A small multi-label image tagger, trained from scratch: norm layernorm, layers 16.
Rows from block 11 of a small multi-label image tagger, named by matrix and row number. Rows with one number belong to one neuron. Each number is 128 + 24 x the weight over its row's rms, rounded and kept within 0 to 255. All counts start at 0. Numbers have three digits each. After the name is the row's rms in percent of the matrix's.
After each neuron's rows are labels from the 100 images, of 14976, where the neuron reaches its highest value: "colour at peak" is the nearest of a few named colours to the mean colour under the peak. Only what is clearly more common there than usual is listed. The data: photos with spoken descriptions (Open Images, Localized Narratives). In brackets: how many of the 100, against the usual share in percent.
# fc1: MLP up (model.blocks.11.mlp.fc1.weight, 768x192), inputs 0-63
# fc2: MLP down (model.blocks.11.mlp.fc2.weight, 192x768, transposed), outputs 0-63

fc1.240 105:157119124151144119098134164142139143134191104148123095150098122148123152090113146097113137138154082128108166132078146102114125125180162130136155122126146132120160118110101141087114118118183128
fc2.240 107:089139129117110078111136132128197138106155129130148124172121120128173120143138146124073138138131142132142176126139119147104132159144147097171136111113119122099099145102111095107122158152148108
colour at peak: green (29 vs 0.6)

fc1.635 065:167103170105104128108119106153135139148122101077125139114082123148121139100108147127104124147138102166119131107146161096133095137155101147113135137136138141143111136128122088125151091147187104
fc2.635 092:126146151123176171145090193141179150126073132123112111112120100105116114143152141118131144116141156151101098110142158171116103147152124116086117077102140110151117099174132135127160133165155111
colour at peak: blue (27 vs 0.8)

fc1.611 112:100165105156142136120146134110101109124151106144124119123132115126125140126087168145126117142145124073126138174134139144110092092111106186131201118123149174152150123138128128114152096148152133
fc2.611 125:097154091139092131099138161145097101140137185151166131126158142122143138124127147186095125082125132141142140127096120105169135124092134117112162143134134151135166172100115160127111151135109153
colour at peak: cyan (42 vs 1); white (32 vs 5.4)

fc1.497 068:107182125124124127154167140142043115138127072129150145097105130105141139128101131127120127109122119100102146108160177149126129123147141136135151124139151180135133156147104136128130115108169112
fc2.497 085:132086157146127104128101104135122143129130116135118105129140131154128175170157127104096135116093130143130120171141116099157134096146107112080135157113134135120080098147166100128138087134161161
colour at peak: white (84 vs 5.4)

fc1.64 150:109134133088147093096138121125167098131118112109151158098137168118107107114133129106127139151116123149127133111082159153155100120126134116164158173138121135139118097142133110135150111137152094
fc2.64 129:129133193084108122137125139121120111143146089118113127090132147100113122129123103116157134105121118157100115117106145137136132160164157130162148152103140151158103104129123127146142113124138139
colour at peak: white (66 vs 5.4)

fc1.664 122:115119094138145138092088122176125140158160142125131113134131133121110178150056156104136129114133134137129162109092125136108171122137111139169117124129169147102174121118110161108129110104137118
fc2.664 099:145149153093148107100113130138125111116103168161131126134145136137125133173096150112081130124144136106114108147077165155110123124163098093127124095110099152142162121132145119123167124116158107
colour at peak: black (29 vs 12.1)

fc1.426 119:146094157185191111101098100157111128112075145099134125100119119110129154165114127155113130118142115135142123144116111141118128115134122171136171129148109125093116176135086139127122122131149132
fc2.426 119:142137147136121077121135109139109138146123118105132125133105150105091107130116103114118130145134139164121157133163151123128163118114130103161143130161089146141142161133159182106149139163151146
colour at peak: pink (33 vs 8.8)

fc1.301 114:123133149121099135122095074117134103125112137119123107106128131157103165101117143117117115095150112180125139142124140182142108135132138153113098099125132129152159129148076127111091091174176140
fc2.301 135:158110155167088178121095144119156134120090110136168151152133098133144113144099130130105121085149153160103134077170153142116116141131184095126063154093117153145140143103104129107080125130164119
colour at peak: white (80 vs 5.4)

fc1.10 123:162158144095131131150151134132120124081160103134133140135108135128139095127173140117137150116112166131117118135130111119125059146123107154164129139134159164104128129153139108135116162150118124
fc2.10 112:154183143130139143142154159147114125115145144109139120138121126099115095074100106115097152154197119102115138122115109152107102139120159136160115183139148133135145078119130079122093165121111110
colour at peak: brown (72 vs 32.6)

fc1.670 122:137083123164079113152146148119150150098110147106135138143111137121109086101146121159172130133103131125150137075097098149184131104119112128092123144074137098160124099113143083155103122119133135
fc2.670 119:168140115157114148147120164158152088110133121132129122149121171135086187196133163145093092126140103126099131153173145104128159139135127119119131114140125149116153131131111108139092107111118101
colour at peak: grey (62 vs 37.2)

fc1.250 076:120163169123118117145140171101090123114137120092138129133136162129144145159140097112115133144161103176134139159132131179120144127133095111093160060134153135182163145117110117118151142135155139
fc2.250 082:132167130117126155200114135135166128143123137118131121134082107123136154120165147162127124098134112119089110086152102124115140094142148127105182109160127041093120143129126113119122113129111179
colour at peak: pink (32 vs 8.8)

fc1.232 113:157129120115073115134110142114145114103131149153144124113122142152093112072114099121098145117156146141099120140185118150163102119124113106097134115137191155137174114138139174110161129117120169
fc2.232 123:142120106118130093089125138095132069125133145202164130145133128124135061103116104119143177133124136111153097125112135135147115104114118106144115082104151150134138130132125131142110130163151158
colour at peak: grey (65 vs 37.2)

fc1.724 095:143117120130107116086162153118082164114119130150132107142124169160076102174090134164140165132158179108150090111181134193148119142084102099130133139129152108144147186147150120132146145116086162
fc2.724 090:155162165152138122142150110132120118150131128134144120111127084113133138139108085139125108129173107115099132186114125170126122155141136094092143133147144099120128123146182145063153148169140123
colour at peak: brown (68 vs 32.6)

fc1.417 082:166134138123146123121118155090150138116163123130128165110077090109149134152151168121138120143153145155119160122139129125153165168103144163114128136128145099096119121073115126116130102134107085
fc2.417 083:119131135159103107099100141144121104130168137114182132084132123177098145161110112141191166102147070115161125151142115102124095145082143111147107137127140134095127124134123111132135097090127129
colour at peak: white (38 vs 5.4)

fc1.239 090:089174157114152094115089109168127103136107121120145071092156115135159133120183085148106118157104155121150130150165141150131138153128153123135153081133116108143127107145141176145113110158106103
fc2.239 089:118111170119115112152137112155146145128108174134144141110179104136126095133126155127078111102162131120133146119162121118102134165110135116133139079135129157130118102135119153116104144080115102
colour at peak: brown (61 vs 32.6)

fc1.709 098:162157118127091155116119127145163072160129097105118141115118127119167091148162156122148144119129124164147131118114124141063133119135154111065156095153131098116105141106137087142138106113076090
fc2.709 095:165167134125128185137100148073098141162109135139145161139112155122139123139134134124123128124134108117121107084110100149120164164082064131120121109153140142076113116105120116128119114151106151
colour at peak: brown (65 vs 32.6)

fc1.193 112:116142165151121103120100148120144144154150163158172114113117144126131085097145135111112131125142110134144125115101111139133152127108107123157106141136075143126123099134097171140157142110110138
fc2.193 093:139153176122145131115146162147120133142119141131110121120107107110131140124127158138094127139142136130188173109106113129085179140104121142112103160154119127159115127112121147103150123123124116
colour at peak: brown (66 vs 32.6)

fc1.525 148:117109159133117097133170131158121129123176100154134105123083120125131140155113114104132119120109125140091160133158096138182125113149126118123118101175123109141133095141142161145180129101175160
fc2.525 129:157136148132085139139156098151095130137138081161108138118105116124148148128131091125136150121120127132115117125148140142191102130108133142137155084165155071156101104106103148075133127107161175
colour at peak: black (46 vs 12.1)

fc1.562 101:144128117140156118107099154139099111110152147116141145103135109092133128122098133141130107139117130143153147117126194104139157121131121137127123102127120132118149108150156147125163140110124119
fc2.562 100:130146158126117142112106150122134154092102139141098158134108132149107115100118128083144100107114151100140110117138166111104132143124115126110160060123147130153163131128122112120081187156106148
colour at peak: pink (29 vs 8.8)

fc1.366 117:140133118129109128126123098129152125146112093161070154101135140117148105111135125147163133108118135160119103111119092097084122128129179102119109101187137140124109145121145132164178159154151124
fc2.366 115:093091112137116113145114117122134097127118085194062150104141133129094129132129093117127144107096175133141066141149125120129105129142163090095125128157145153117134118137130145168115157049135099
colour at peak: brown (60 vs 32.6)

fc1.170 069:104122137130163127133104127160128144136153093146156127135134131111140159115088158152137119075127151064141153109162144099150127147129144166113099110129149127111117126110107139097142156195110098
fc2.170 079:138111118139143142111078154115137173110140146125105173081133185120177144130122151118147131146101117123097101134096114093119095093141151160132092201128109151098111085134134133185075143101129125
colour at peak: grey (66 vs 37.2)

fc1.668 088:133165111145147110145123067118137125141141113154112152101131151118131149113079193123114104122125123120101109115104113115132152107111134152102142181119145160096086128127113119146120134146152134
fc2.668 088:150154116136125174131112101132137143117158162146141086128124091128118095118133122088182103159144088127156107131138096145172099095140133100155109118117120129111123092124123136128105095169140125
colour at peak: white (35 vs 5.4)

fc1.415 110:164148141098127153163135122123137142125166093187139112134116109139131102155138119101120113187127122111138120148141136122122091140104164091134144137101087131133148164111137117128097111147142125
fc2.415 108:141133125112095139172121105095114138150159103116118137107143052131138149127117142125140140137152131151141146135100123123143125151139089140151157173126085197139130158076152129121136120098128130
colour at peak: pink (27 vs 8.8)

fc1.665 083:133137154097141088120136120136144145142150087150142152157174083134147187117122132129141140141110143149160147148126085127150139120135159149098177128104130104179098091170152101127128132121127155
fc2.665 091:077143114142146131110113107120116148111124152159156113157097156103134136164161115088143131146101110135122095129149108135132196159155104116177100130080118076141142138107142156160115135127127137
colour at peak: grey (73 vs 37.2)

fc1.206 104:152136111129097126152098118137106149145100121122091165131103108134101149130140124140114138134078120165146157144108122100131127114088128100170149070139146118096151127082095147050148131132101085
fc2.206 106:141098150135096151163143147119139106176132137149173107127111086127120115110175120118138144106111124161166179131153152126163124115163096152132107153112152139121134102133189140075137139135097142
colour at peak: black (39 vs 12.1)

fc1.186 121:110146092105160164097144137179126117146126123208132082139092149113137084142128140128130150083149146115129144098084113137109162086158142127120132168079115120149109110094114150133171168151086143
fc2.186 130:106167134174177151109118158147157115132133119181142151132124124127125141168137128179111149117121107097135071143109112146196135156118167127123152167111108149124094152141087139089143136131087160
colour at peak: pink (34 vs 8.8)

fc1.539 083:167118106120137147123159106121117141134122148126098091115113120122110106164142164120132109131103100149086124154159156138113109160158128099099108109153143112098105120145153172103143102117112170
fc2.539 085:117053119106158112132103179126124121141118118133119099136135093159111126103112119151088125147125148153164123136117107158071089132137171124147113154169096132139112117124158119150054130146133130
colour at peak: brown (62 vs 32.6)

fc1.435 097:103132137105108116141126129117117140093091124136134133117096089107158137121137100146137121104151154156113105183086151120135173156135094135104104141140096115106104126116122172098166130162151144
fc2.435 087:169119102149136138121118104132107109093129106141146109111112134095156150114114131155157154160107117119110098126132140113157166126119128137154114112123164111172106168100076110145127157120143110
colour at peak: pink (37 vs 8.8); white (30 vs 5.4)

fc1.273 125:150166134167142159114086124126145098136102158114145105152190116132079116131143125122096142146155141136101130074130135094138154123138151116139146135137135133144145117100145139142132092104157073
fc2.273 109:107133104086096127123131136106136141124113120149143135165169166170092170131138129107122152102133131159122108139122096082135119161117142098146144112156170142096169146114131129164130095133146100
colour at peak: grey (63 vs 37.2)

fc1.654 088:098120133145099126117116145172116122143131096140170139108144117175131126094088117148119130156149118121099122129088181165136131111103127158158139108151127165128138117099123127126163110124158101
fc2.654 091:099096149150108176117114134134125139112120120133137113095099109167174155080150109168140127143151174128092151167139135094126088118119078111128101092151100075126143128095122112139145139114107113
colour at peak: white (32 vs 5.4)

fc1.233 136:113128119147107126103126143129142143149146131170078181170123110123152102122105142156109157130171152144100148130121128138163125137123095067137140135121146161128140105103080127099090147128142152
fc2.233 133:119131117146138156125157124092124112131143124122107146151132101142166103128141134119106148125164148139134131129167095151158150108146119060151144142102119158119124142153076130119139153144148157
colour at peak: black (39 vs 12.1)

fc1.617 097:108124090149143121140155124095123103083057134135140134162120108146127114115099101135153145105111128149164144073143116130141144136139130118128140110130119164074126210167098116115083140131129110
fc2.617 093:144179109115113087135166120144154085162126156123090123156134137184153150143150139098078114128128118094164128096180106149117195123141144102148159129134135132126115137150158136149123155088121125
colour at peak: pink (39 vs 8.8)

fc1.470 087:114092122172171110129122172178130181148117146127104111143134129080136126133158155173131136108138139122139145125160153121123121091114191154139150142116137099074123118114142123097132086155142103
fc2.470 095:131131148161138113161115145158122126105158141123080108112167117110114130131114173151135155141103142091125130151158145171086129135116167180128101143139135146138139136092099078129159112099100146
colour at peak: black (38 vs 12.1)

fc1.560 127:136122082123159090133123089121126140113163129137147146098185175122134109088125116146134109138147122116186189114159099099143114067153085141109160095112136121128136111148112136119146154148142091
fc2.560 111:175100109161164137142174115156113123145166115162150118132145143105125118127125079145095151153138162076155145113133159155113136159103094148111159156091112116098113126139156131116152161158191117
colour at peak: pink (26 vs 8.8)

fc1.350 107:111125148118154171130121151156111111173151093128147140119173129103085134155153095159149118129102163128084129141142124139120093135116131147135112134159118178108087118163171116142152103125159083
fc2.350 091:146212097152166151112152147155108116171130124124170105095086151137085113113143134166159129151140114131135155137103116107136144137099143124112139136141123126113127124145111124090129138122176162
colour at peak: black (34 vs 12.1)

fc1.487 083:139165109091185175138178107149113110156119123107091120127121144125154149134151194123161059141135103118123165170147131113132102154146125181147124142162133138155153139109155147156160135117126178
fc2.487 090:112083141131110134124144148181114076114155106102113181142112155125147124111142140130131124105138128119148136156055145074115120143143139127120115117122138129114113187150159104102106110098079108
colour at peak: pink (29 vs 8.8)

fc1.44 126:134126095110168126130141144143100156170138151163125117131144107132126124203099158116175105122124152135126110143120165158121124142080175113152117139132170116107134118161129097108125115137158124
fc2.44 114:132087073117103157131124160123127135143122128137133098084095142117078145153163143133134132139090133118087130133158162139107139130126166128141130089119168110119123102144152121148147147147121132
colour at peak: black (44 vs 12.1)

fc1.418 122:071133107173119102092124136153113111112115119165150101150118116124151090108138120105123102103112144132123119106093128106108137113133120116144119133140130154172158130122144145117127123090156160
fc2.418 121:122139145140110113126123103151115161156082142166136105141104099124126062104098124138113097166148062101141119111115152148150166138108128150162102157133155138164134116081123162114182126130112118
colour at peak: pink (32 vs 8.8)

fc1.596 105:115075125144099109124160148136153139135160146116107097104131089097099111173134186159111154133121099104164123088146126145124170112117147129145125158118116115203123105118121144134124108129169089
fc2.596 112:121137180128143162128134141099105118131167085155136139140100129091155119113124142122114147090152133101146132116096100136119127156111093105157126097132137102199086117109124150138123097136113095
colour at peak: brown (62 vs 32.6)

fc1.495 126:112090114134103122154144184115156133125107134127097132137118136132114177164147117121147080123154132148106148137103167159130132157147146124098131151125121096123091124117075119149104159112114136
fc2.495 130:113130110095135119135134155164141127148158130150124129152154126095113105105139108119163130152123094117119136110102132101143123165128117140108106119096167112078117101094168117126145142102117134
colour at peak: pink (46 vs 8.8); white (39 vs 5.4)

fc1.185 112:165147167124144138120108118141121120105169141130111156057142162149142130142133115133147148133085124107131183183153121120089150167145120100105104133160150121147130102165129135123172121114154125
fc2.185 108:142146162124156157150134118187117156137122173156143138086144146101139080096120114111104148131155133127131115126109160135098105151139127091108171147140146109120141102145120103097102124133121104
colour at peak: brown (60 vs 32.6)

fc1.197 120:106127096102126128150138115137118136150167162143124142117135113137090150106134148105129138108094145158150134119134123115130134141122124116108138164141139165109143130094081137121142114130098135
fc2.197 127:102138142124098093119145133130116140157158127135120132168120108129145167099141127123131167113123156158122134123108106110142104141120086106087116127141105098104124112111132132163135101159118148
colour at peak: black (98 vs 12.1)

fc1.198 068:125096103127101125136129066166137128127141137114123094132119167118138129179108123117097142143115114149134159137086125172132156131148154150121162169119151180120132135126122133086113106124192111
fc2.198 080:088131117123144133141081154121133091170096126127154165121130140113108135117106132138100133108146107150078102137111099153152103152091106129073129085146103103181152108135146096110144140118130151
colour at peak: blue (52 vs 0.8)

fc1.41 092:110126139137107113100130149079104124116122130149131156119122132147143115128127072160083155127125130114133087108174135159175115170125175146098183117143137135133151149133133126109135108096110096
fc2.41 096:100106144115084087140090137129139142141150122156134170112114119160094125125129157178116096126131147122094123075151160133166092171132178164120105139136119129168144158110149121148139104178138136
colour at peak: grey (68 vs 37.2)

fc1.107 095:121095155131134124117160117159162142130103105169151122100146155137108143132138102119125139143158151109146099080107082174153182127125090132119106156141071153147149126104069117107111109142086108
fc2.107 113:106107109122132126155110139134106123131082138161136129117130129134133125115141088143149152145126143133107147096083097160161143119134097124165119146105147152156120107125118140119158137152124124
colour at peak: white (26 vs 5.4)

fc1.228 102:116137120139139121115097100105081143149138141089151107161096116134128132112110124170129167125119136117128113156090181134144143184086099109138155117159124144114121118111131150133098167135156148
fc2.228 100:155127071092137156149122097134120107103105145095159133111129158121140089092116133140125133104159113142137146125173090148109134142093097171119122141135136092128124115115103116144135100151138117
colour at peak: cyan (52 vs 1)

fc1.331 109:096165133154114092111165121126147098133125111116140122118095120122134143174124163163112102123089112157117142075159127149116141140166090137145122134106168160141135135082116096153118141093166135
fc2.331 095:135119117134177121147149085132091094127157096124141135137151118139115120085130139146116103136139186121146131134122084102146072097129112124117122133071122157148128133142112074130118135113167124
colour at peak: white (63 vs 5.4)

fc1.738 079:111116144130089101167107122159153119132097091132132065162095168140170092109135115117140101102139123097122102127155116134096118126197121139104150133120100124092133102158136111123155113133134098
fc2.738 083:146157171141100163105101134188164137128144154120092101115141103147144118178130139113143094128082125112117095100128110132161130139148135112147136166175099102177104133134145133160148142132154140
colour at peak: pink (40 vs 8.8)

fc1.92 092:138130132114148114132139107158114113140168126153114127147154109096092116141118114143109107100106128148089106113177098104136111126119089128138152147086125124110107146187067130105142154114097115
fc2.92 109:112136129120131156136159129150178120138143124116137139140116100125117103077142130150093131085125105144137088169082109147147170111100128169117133088122074145125086144135124135136118152122109116
colour at peak: orange (30 vs 0.7)

fc1.80 074:100084135129106132171133137132102128155090068062120157119075176104130128128092133154125151132101137112112134153139100111151153125130125112066148089141146068118129150127170118130125113089113118
fc2.80 077:120099121074174115133125082106142159098133091117150161127156112136091114088126144139119113132156119152123105104205134117112125101113164119127122121146120094168093161094141120159149114128145125
colour at peak: pink (29 vs 8.8)

fc1.469 094:131093165156105166057145116144094154112114171143164156098121134140120146129159094173132135145084177151122126140127117132073131075136134140139146081161140113134151155143080107145137105088132103
fc2.469 096:120133116175095139107161141131148079141110168108128112117149147164129147105138138142160106114115160145108092150173151134118117126144106120096113133134108156123122090072086103119117123172131135
colour at peak: brown (66 vs 32.6)

fc1.108 098:135150119113156161171124119151115123146121168132132086148107110135113108106126129164116124182116100141163175162109115161123149153141148177126116143158093080138157134136112124109118131135110123
fc2.108 086:125129138086117122139129160181128112127149096104137138135076099164127098122060104102117135110181113163126147115150131154122136208125143109132118115156145145149132128152115137152124157145118121
colour at peak: pink (27 vs 8.8)

fc1.14 091:128087180138169124085139152118091164082136105154167112090127108111132121117128124122101098144160092099092167136167114150152153137103114125146174133122113106101168145146131136148148186097140131
fc2.14 097:134154117136127149109162114105124155104119157138113164108143105144126125134081083125129122105115114123116113123092147134114092099104099084108152129121131124172177087129138143140135099128130135
colour at peak: pink (26 vs 8.8)

fc1.736 123:127094138125086139106124103141107127130109125146157094149090135125200085143093168126126134136114166176170144099127139117131118127104125124126155105155150116114129130117088112120176127104092126
fc2.736 118:095130157132122163126137150141141156129124060123088138181091098110101118128132159126104130121099119096126115108106194095149082160153129152125129148124137111099146162127117139142138136124123133
colour at peak: black (30 vs 12.1)