Weights of a small multi-label image tagger.
Training: soap at rate 0.0025, 25800 steps.
Data: trained on photos with spoken descriptions (Open Images, Localized Narratives), 203450 training examples, 8.1 epochs.
Rows from block 13 of a small multi-label image tagger, named by matrix and row number. Rows with one number belong to one neuron. Each number is 128 + 24 x the weight over its row's rms, rounded and kept within 0 to 255. All counts start at 0. Numbers have three digits each.
After each neuron's rows are labels from the 100 images, of 14976, where the neuron reaches its highest value: "top examples" is what is common among them; "peak at" is the part of the image that holds the peak. Only what is clearly more common there than usual is listed. The data: photos with spoken descriptions (Open Images, Localized Narratives).
# fc1: MLP up (model.blocks.13.mlp.fc1.weight, 768x192), inputs 96-127
# fc2: MLP down (model.blocks.13.mlp.fc2.weight, 192x768, transposed), outputs 96-127

fc1.694:153169137137147120124097175133127104116131092129156098108133125135123139107114119113154128118131
fc2.694:118145150114113163126138185114120134140112073114123148103124104135131123141128122130150084159103
top examples: text has "water"
peak at: centre

fc1.519:108131124152175132150159136118093176138127125126086123127152137116126159145136127113158105111106
fc2.519:141143173174146117141150159093123089160126088152129152149184176135111141138186089118120096110112
top examples: text has "people"; text has "sitting"; text has "persons"
peak at: top left; top right

fc1.383:151157154185077113123131130111144102148118148134169145135108158133142129121126110148098124122113
fc2.383:119151143139113116139157128143132164116086163158132124094136120125141124104159116122163173140107
top examples: text has "water"
peak at: centre

fc1.408:114131148180099147111113138153121109140138105143076146193136150139128112122162121160167172109127
fc2.408:144137114127110112105073137093132109147177101080157152158168111134135161149117175112153147142103
top examples: text has "trees"; text has "sky"; text has "grass"
peak at: centre

fc1.111:147127126093122112136131138148115127133132133174120112111124104075098118152127151130161115147136
fc2.111:156108157119105119111160149138109159116129137135143116127164118122126145152111156146100076085122
top examples: text has "sky"
peak at: top centre

fc1.667:130156153191101144151120092121143126136137149111091128130137103144115121164131098141139156148107
fc2.667:128139149121175114158130110088147151181141127122098147154077130153155106115149159122102111146089
top examples: text has "people"; text has "sitting"; text has "table"; text has "chairs"
peak at: top centre

fc1.106:141161119139133092068135152144121142099183171157154123139142135116141121155107148108131133132142
fc2.106:134175112172110082100149105127140138119075140136109129144126146126170113135108132106114130144098
top examples: text has "man"; text has "guitar"; text has "playing"
peak at: top centre

fc1.593:107101112160163145120124146094123134176164150127130116108167116128138164149137100104129134133093
fc2.593:101151148168078129101134100118145123139148086172150121117190109116129098092154115126106153115134
top examples: text has "people"
peak at: bottom centre

fc1.570:097121155134108131104106161109133133111103145129142102140168156140183115143163177113124101135102
fc2.570:098109099165158145127109169101135151124106126111125096096127170151104054119156108111127135135151
top examples: text has "text"
peak at: bottom centre; bottom left

fc1.44:124076127158147089137123131175068175144133142129102090140160094135095160115129127075123136118146
fc2.44:115124111123151116148129131137130164146133146119103115098159122121146124093115151091155111108123
top examples: text has "people"; text has "standing"; text has "sitting"; text has "table"
peak at: top right; top left

fc1.602:114083112111108118124131100110116137122137166095113115133160124126124113159090133189130138122120
fc2.602:130114121145116141121138105122147103164112120130110078132114117110107083081114120153118086113082
top examples: text has "person"
peak at: bottom left

fc1.541:135106156164132130117145187115129147116093149133111136110135086141131128143158144137146181131127
fc2.541:128084134119136141111128158132102138105136129141125168150144105151128101124146110126104158145158
top examples: text has "standing"; text has "wall"; text has "table"
peak at: centre

fc1.157:119169154166116132102093113110104095149152122125120146119167130176144132172143142102129138130131
fc2.157:103138134146124107143128103142103119132155079116171138163090114112138116138144109157127157144097
top examples: text has "wearing"; text has "black"
peak at: bottom centre; centre

fc1.540:123142182145153119132122179078133143132133103117100074143158153147109114104106093115115114151142
fc2.540:106150162145148073139132138102112163143112164133133101113144138110141100126101117078109162148120
top examples: text has "text"
peak at: centre

fc1.576:148124117151148136109147097150123154118178192095104120104166121157154150108120145114113162121118
fc2.576:154114131139163102163136134138131108114128078142156112126182132172127076075123116117154135144141
top examples: text has "standing"; text has "wearing"
peak at: bottom centre

fc1.248:059128102146104134125128091166134148119171139122136137070157136144170115126186158164110131110152
fc2.248:094140100127146133130162139137102111064198116126120136124067134094156144095082131119137130096118
top examples: text has "plants"
peak at: bottom right; bottom left

fc1.459:155094115162114120121124143121103122089107127079139143077068138126171114069153108131168104142116
fc2.459:168118145109145169130180163127125084128126148076096144144141107153150177119128109113123129128131
top examples: text has "grass"; text has "plants"
peak at: top centre

fc1.355:115143176139167125105104135141115042145107113129131108132119092121156140106116145146163136104129
fc2.355:103144119119163086112140135156083107139138128137128110127145111118131158136082158131147184122141
top examples: text has "plants"
peak at: centre; top centre

fc1.15:160123174135104139124079127138123155152138115128052136133163146162158104129147138132130110187138
fc2.15:145115107077128120103120119112191161160129113117072148104114146104139121115087157148163100118112
top examples: text has "wall"; text has "people"; text has "standing"; text has "holding"
peak at: top centre; top right

fc1.214:126145111157135114117147090104111111158131161128131120157172131095078117156146161179120101126096
fc2.214:162099151136110115095180137129131114129103096140141158155161114142117138102137093142103164132120
top examples: text has "wearing"; text has "smiling"
peak at: centre

fc1.535:128140123091130146148144151112172127109133116108111136086152114155111140150128112118108109149146
fc2.535:107129123077143177205090162128107085127149120143091098121122118137130128151093102163093152196159
top examples: text has "wearing"
peak at: top left

fc1.668:146121099141113079140157161116107155067149117132131132132149106120184171137165144093108136131139
fc2.668:133138133122120115130133137143134142084121135121164160127121105170079166137118129157137121148126
top examples: text has "wall"; text has "wearing"
peak at: bottom left

fc1.312:137114166161120135119129105116122142117159149078118123124167132099127133105138151117127171117140
fc2.312:137115096156099148166101106142121096096110118088142129109062079130129119113128133138153102139114
top examples: text has "plants"
peak at: top centre

fc1.147:148130165153134108148142102105141118148144168061076108103144107106102125120141113139134152109142
fc2.147:093112156124145113090160130107160105104084102128098127151178090148131131133159156119164141140132
top examples: text has "wearing"; text has "smiling"; text has "woman"
peak at: centre

fc1.618:136138139141139109123102129140140133160140164135147170155131133105109120128138169119097123120095
fc2.618:140137111171160144153100111126137094113188103130148172155118124139102132102140131102096119107071
top examples: text has "trees"
peak at: top right

fc1.128:093094149149130147139132131130097145124139165108119133155134116142121167128130104128094119153109
fc2.128:153109120147122109143139096140170143159110136110128094104106125095068150146131154116152139091131
top examples: text has "table"; text has "wall"; text has "sitting"
peak at: bottom centre; bottom left

fc1.359:118138088149133157152147158138142139163142107127143122139149101171134127127127109160167139158117
fc2.359:164155187099141155085117120099146090157140089100136133115158149157081102128128113131133145124123
top examples: text has "wearing"; text has "red"
peak at: centre

fc1.666:147101129136093138089176140129133126102122134122105090123138136113120110156139082122097142155105
fc2.666:133102141147120161126128125153120135170134161161106193119114087106104128126118081126136137114152
top examples: text has "text"
peak at: centre

fc1.460:155135185100160095131145116101107107130137118145139107081114143145133143114138140133163131109122
fc2.460:174145167089110157098079142173144073129149116135166148133145129108134160145122175095105120101117
top examples: text has "water"
peak at: centre; top centre

fc1.226:138074147143145112082127116109097111104126123144077109127143105131089095105164124139107141118159
fc2.226:133055102115161142107146135140138104113075116141112153093116141094095092100128101157119119151140
top examples: text has "standing"; text has "wall"; text has "holding"; text has "woman"
peak at: top left; top right

fc1.1:134139134073117160149101126123127125169139121209112119159120117099085088101124145116144134112151
fc2.1:132096123142180113140093134122137096109138095144133141136148163119119134143144103115172110111150
top examples: text has "food"; text has "plate"
peak at: top left

fc1.78:154105109088123119160105131123074121104122131144115125151127126143081132116111116145096134152118
fc2.78:149125135175091152119187140125111141112093129108068136153147112097119149216107153121132127141111
top examples: text has "food"; text has "plate"
peak at: top left

fc1.658:123145117132101157130116121156124117138138155132150107146078155121153113188130142105085131161139
fc2.658:170121109139113077134113131162103148105166121150121090162135103123112079144166115082132127148132
top examples: text has "man"; text has "wearing"
peak at: top left; top right

fc1.693:125118147152144164146153140100125130131144104144081116147137107140093108148154129124106101127123
fc2.693:157120140176105118088141127129140148138096114115086092127044151188113131094076115137142122101103
top examples: text has "sky"; text has "building"; text has "buildings"; text has "road"
peak at: top left; top right

fc1.517:141129076171142124133144132115122118121181115155067111172127153152113119116173151142132106129118
fc2.517:148124161191125133118139163101131115145136145149141092145129101136140105096150146160153136133132
top examples: text has "sky"; text has "trees"; text has "water"; text has "clouds"
peak at: top right; top left

fc1.431:101145155158147110139111195139132142124156121114131111146109137148146125106107106111094138170065
fc2.431:109107148121146125146102144116119147117074111110148148140116138116125128142138120118132084111089
top examples: text has "plants"
peak at: bottom right; bottom left

fc1.609:117124129118111143101124090137091107135104126118119109083169181103131137122082122153168156133099
fc2.609:146130138147148140125119107122094120076082126133119158123141154140138149123159098111140112095121
top examples: text has "man"; text has "wearing"
peak at: top centre; centre

fc1.413:158080146127131145146148134122135145123142136177108057132133160073156108154098131068135141152118
fc2.413:138128141132096132094148093148134115137135144154161095143092130106135108122154099108143116145151
top examples: text has "people"
peak at: top left; top right

fc1.695:119136129131144088131098142126106137168077114129108120135123129126140108123125136116106146176137
fc2.695:120150119132109128141105080129028128126107159097110112114142110100155123128105114127128182157147
top examples: text has "wearing"; text has "man"
peak at: top centre; top right

fc1.92:132164166154106093113170103086105140097195135142128127113145121121133189144113095102121114130147
fc2.92:128128141143109162127119131118143160150182124113106085099148129130152151126147157095125110105142
top examples: text has "sky"; text has "trees"
peak at: top right

fc1.39:125167157114148081123128184148105130091176130138091087146175093155108117105114118152149137112097
fc2.39:145102139163114119118139129141109125142123139110071118148141117125124116169144130163116096107154
top examples: text has "man"; text has "wearing"
peak at: centre

fc1.236:162096140124142127120107119102075120098144154117100117125150109141115154139119150146078155149141
fc2.236:157117131104129173146167091143108169154145129179105098142127117121119143120151129137133146103086
top examples: text has "table"
peak at: bottom centre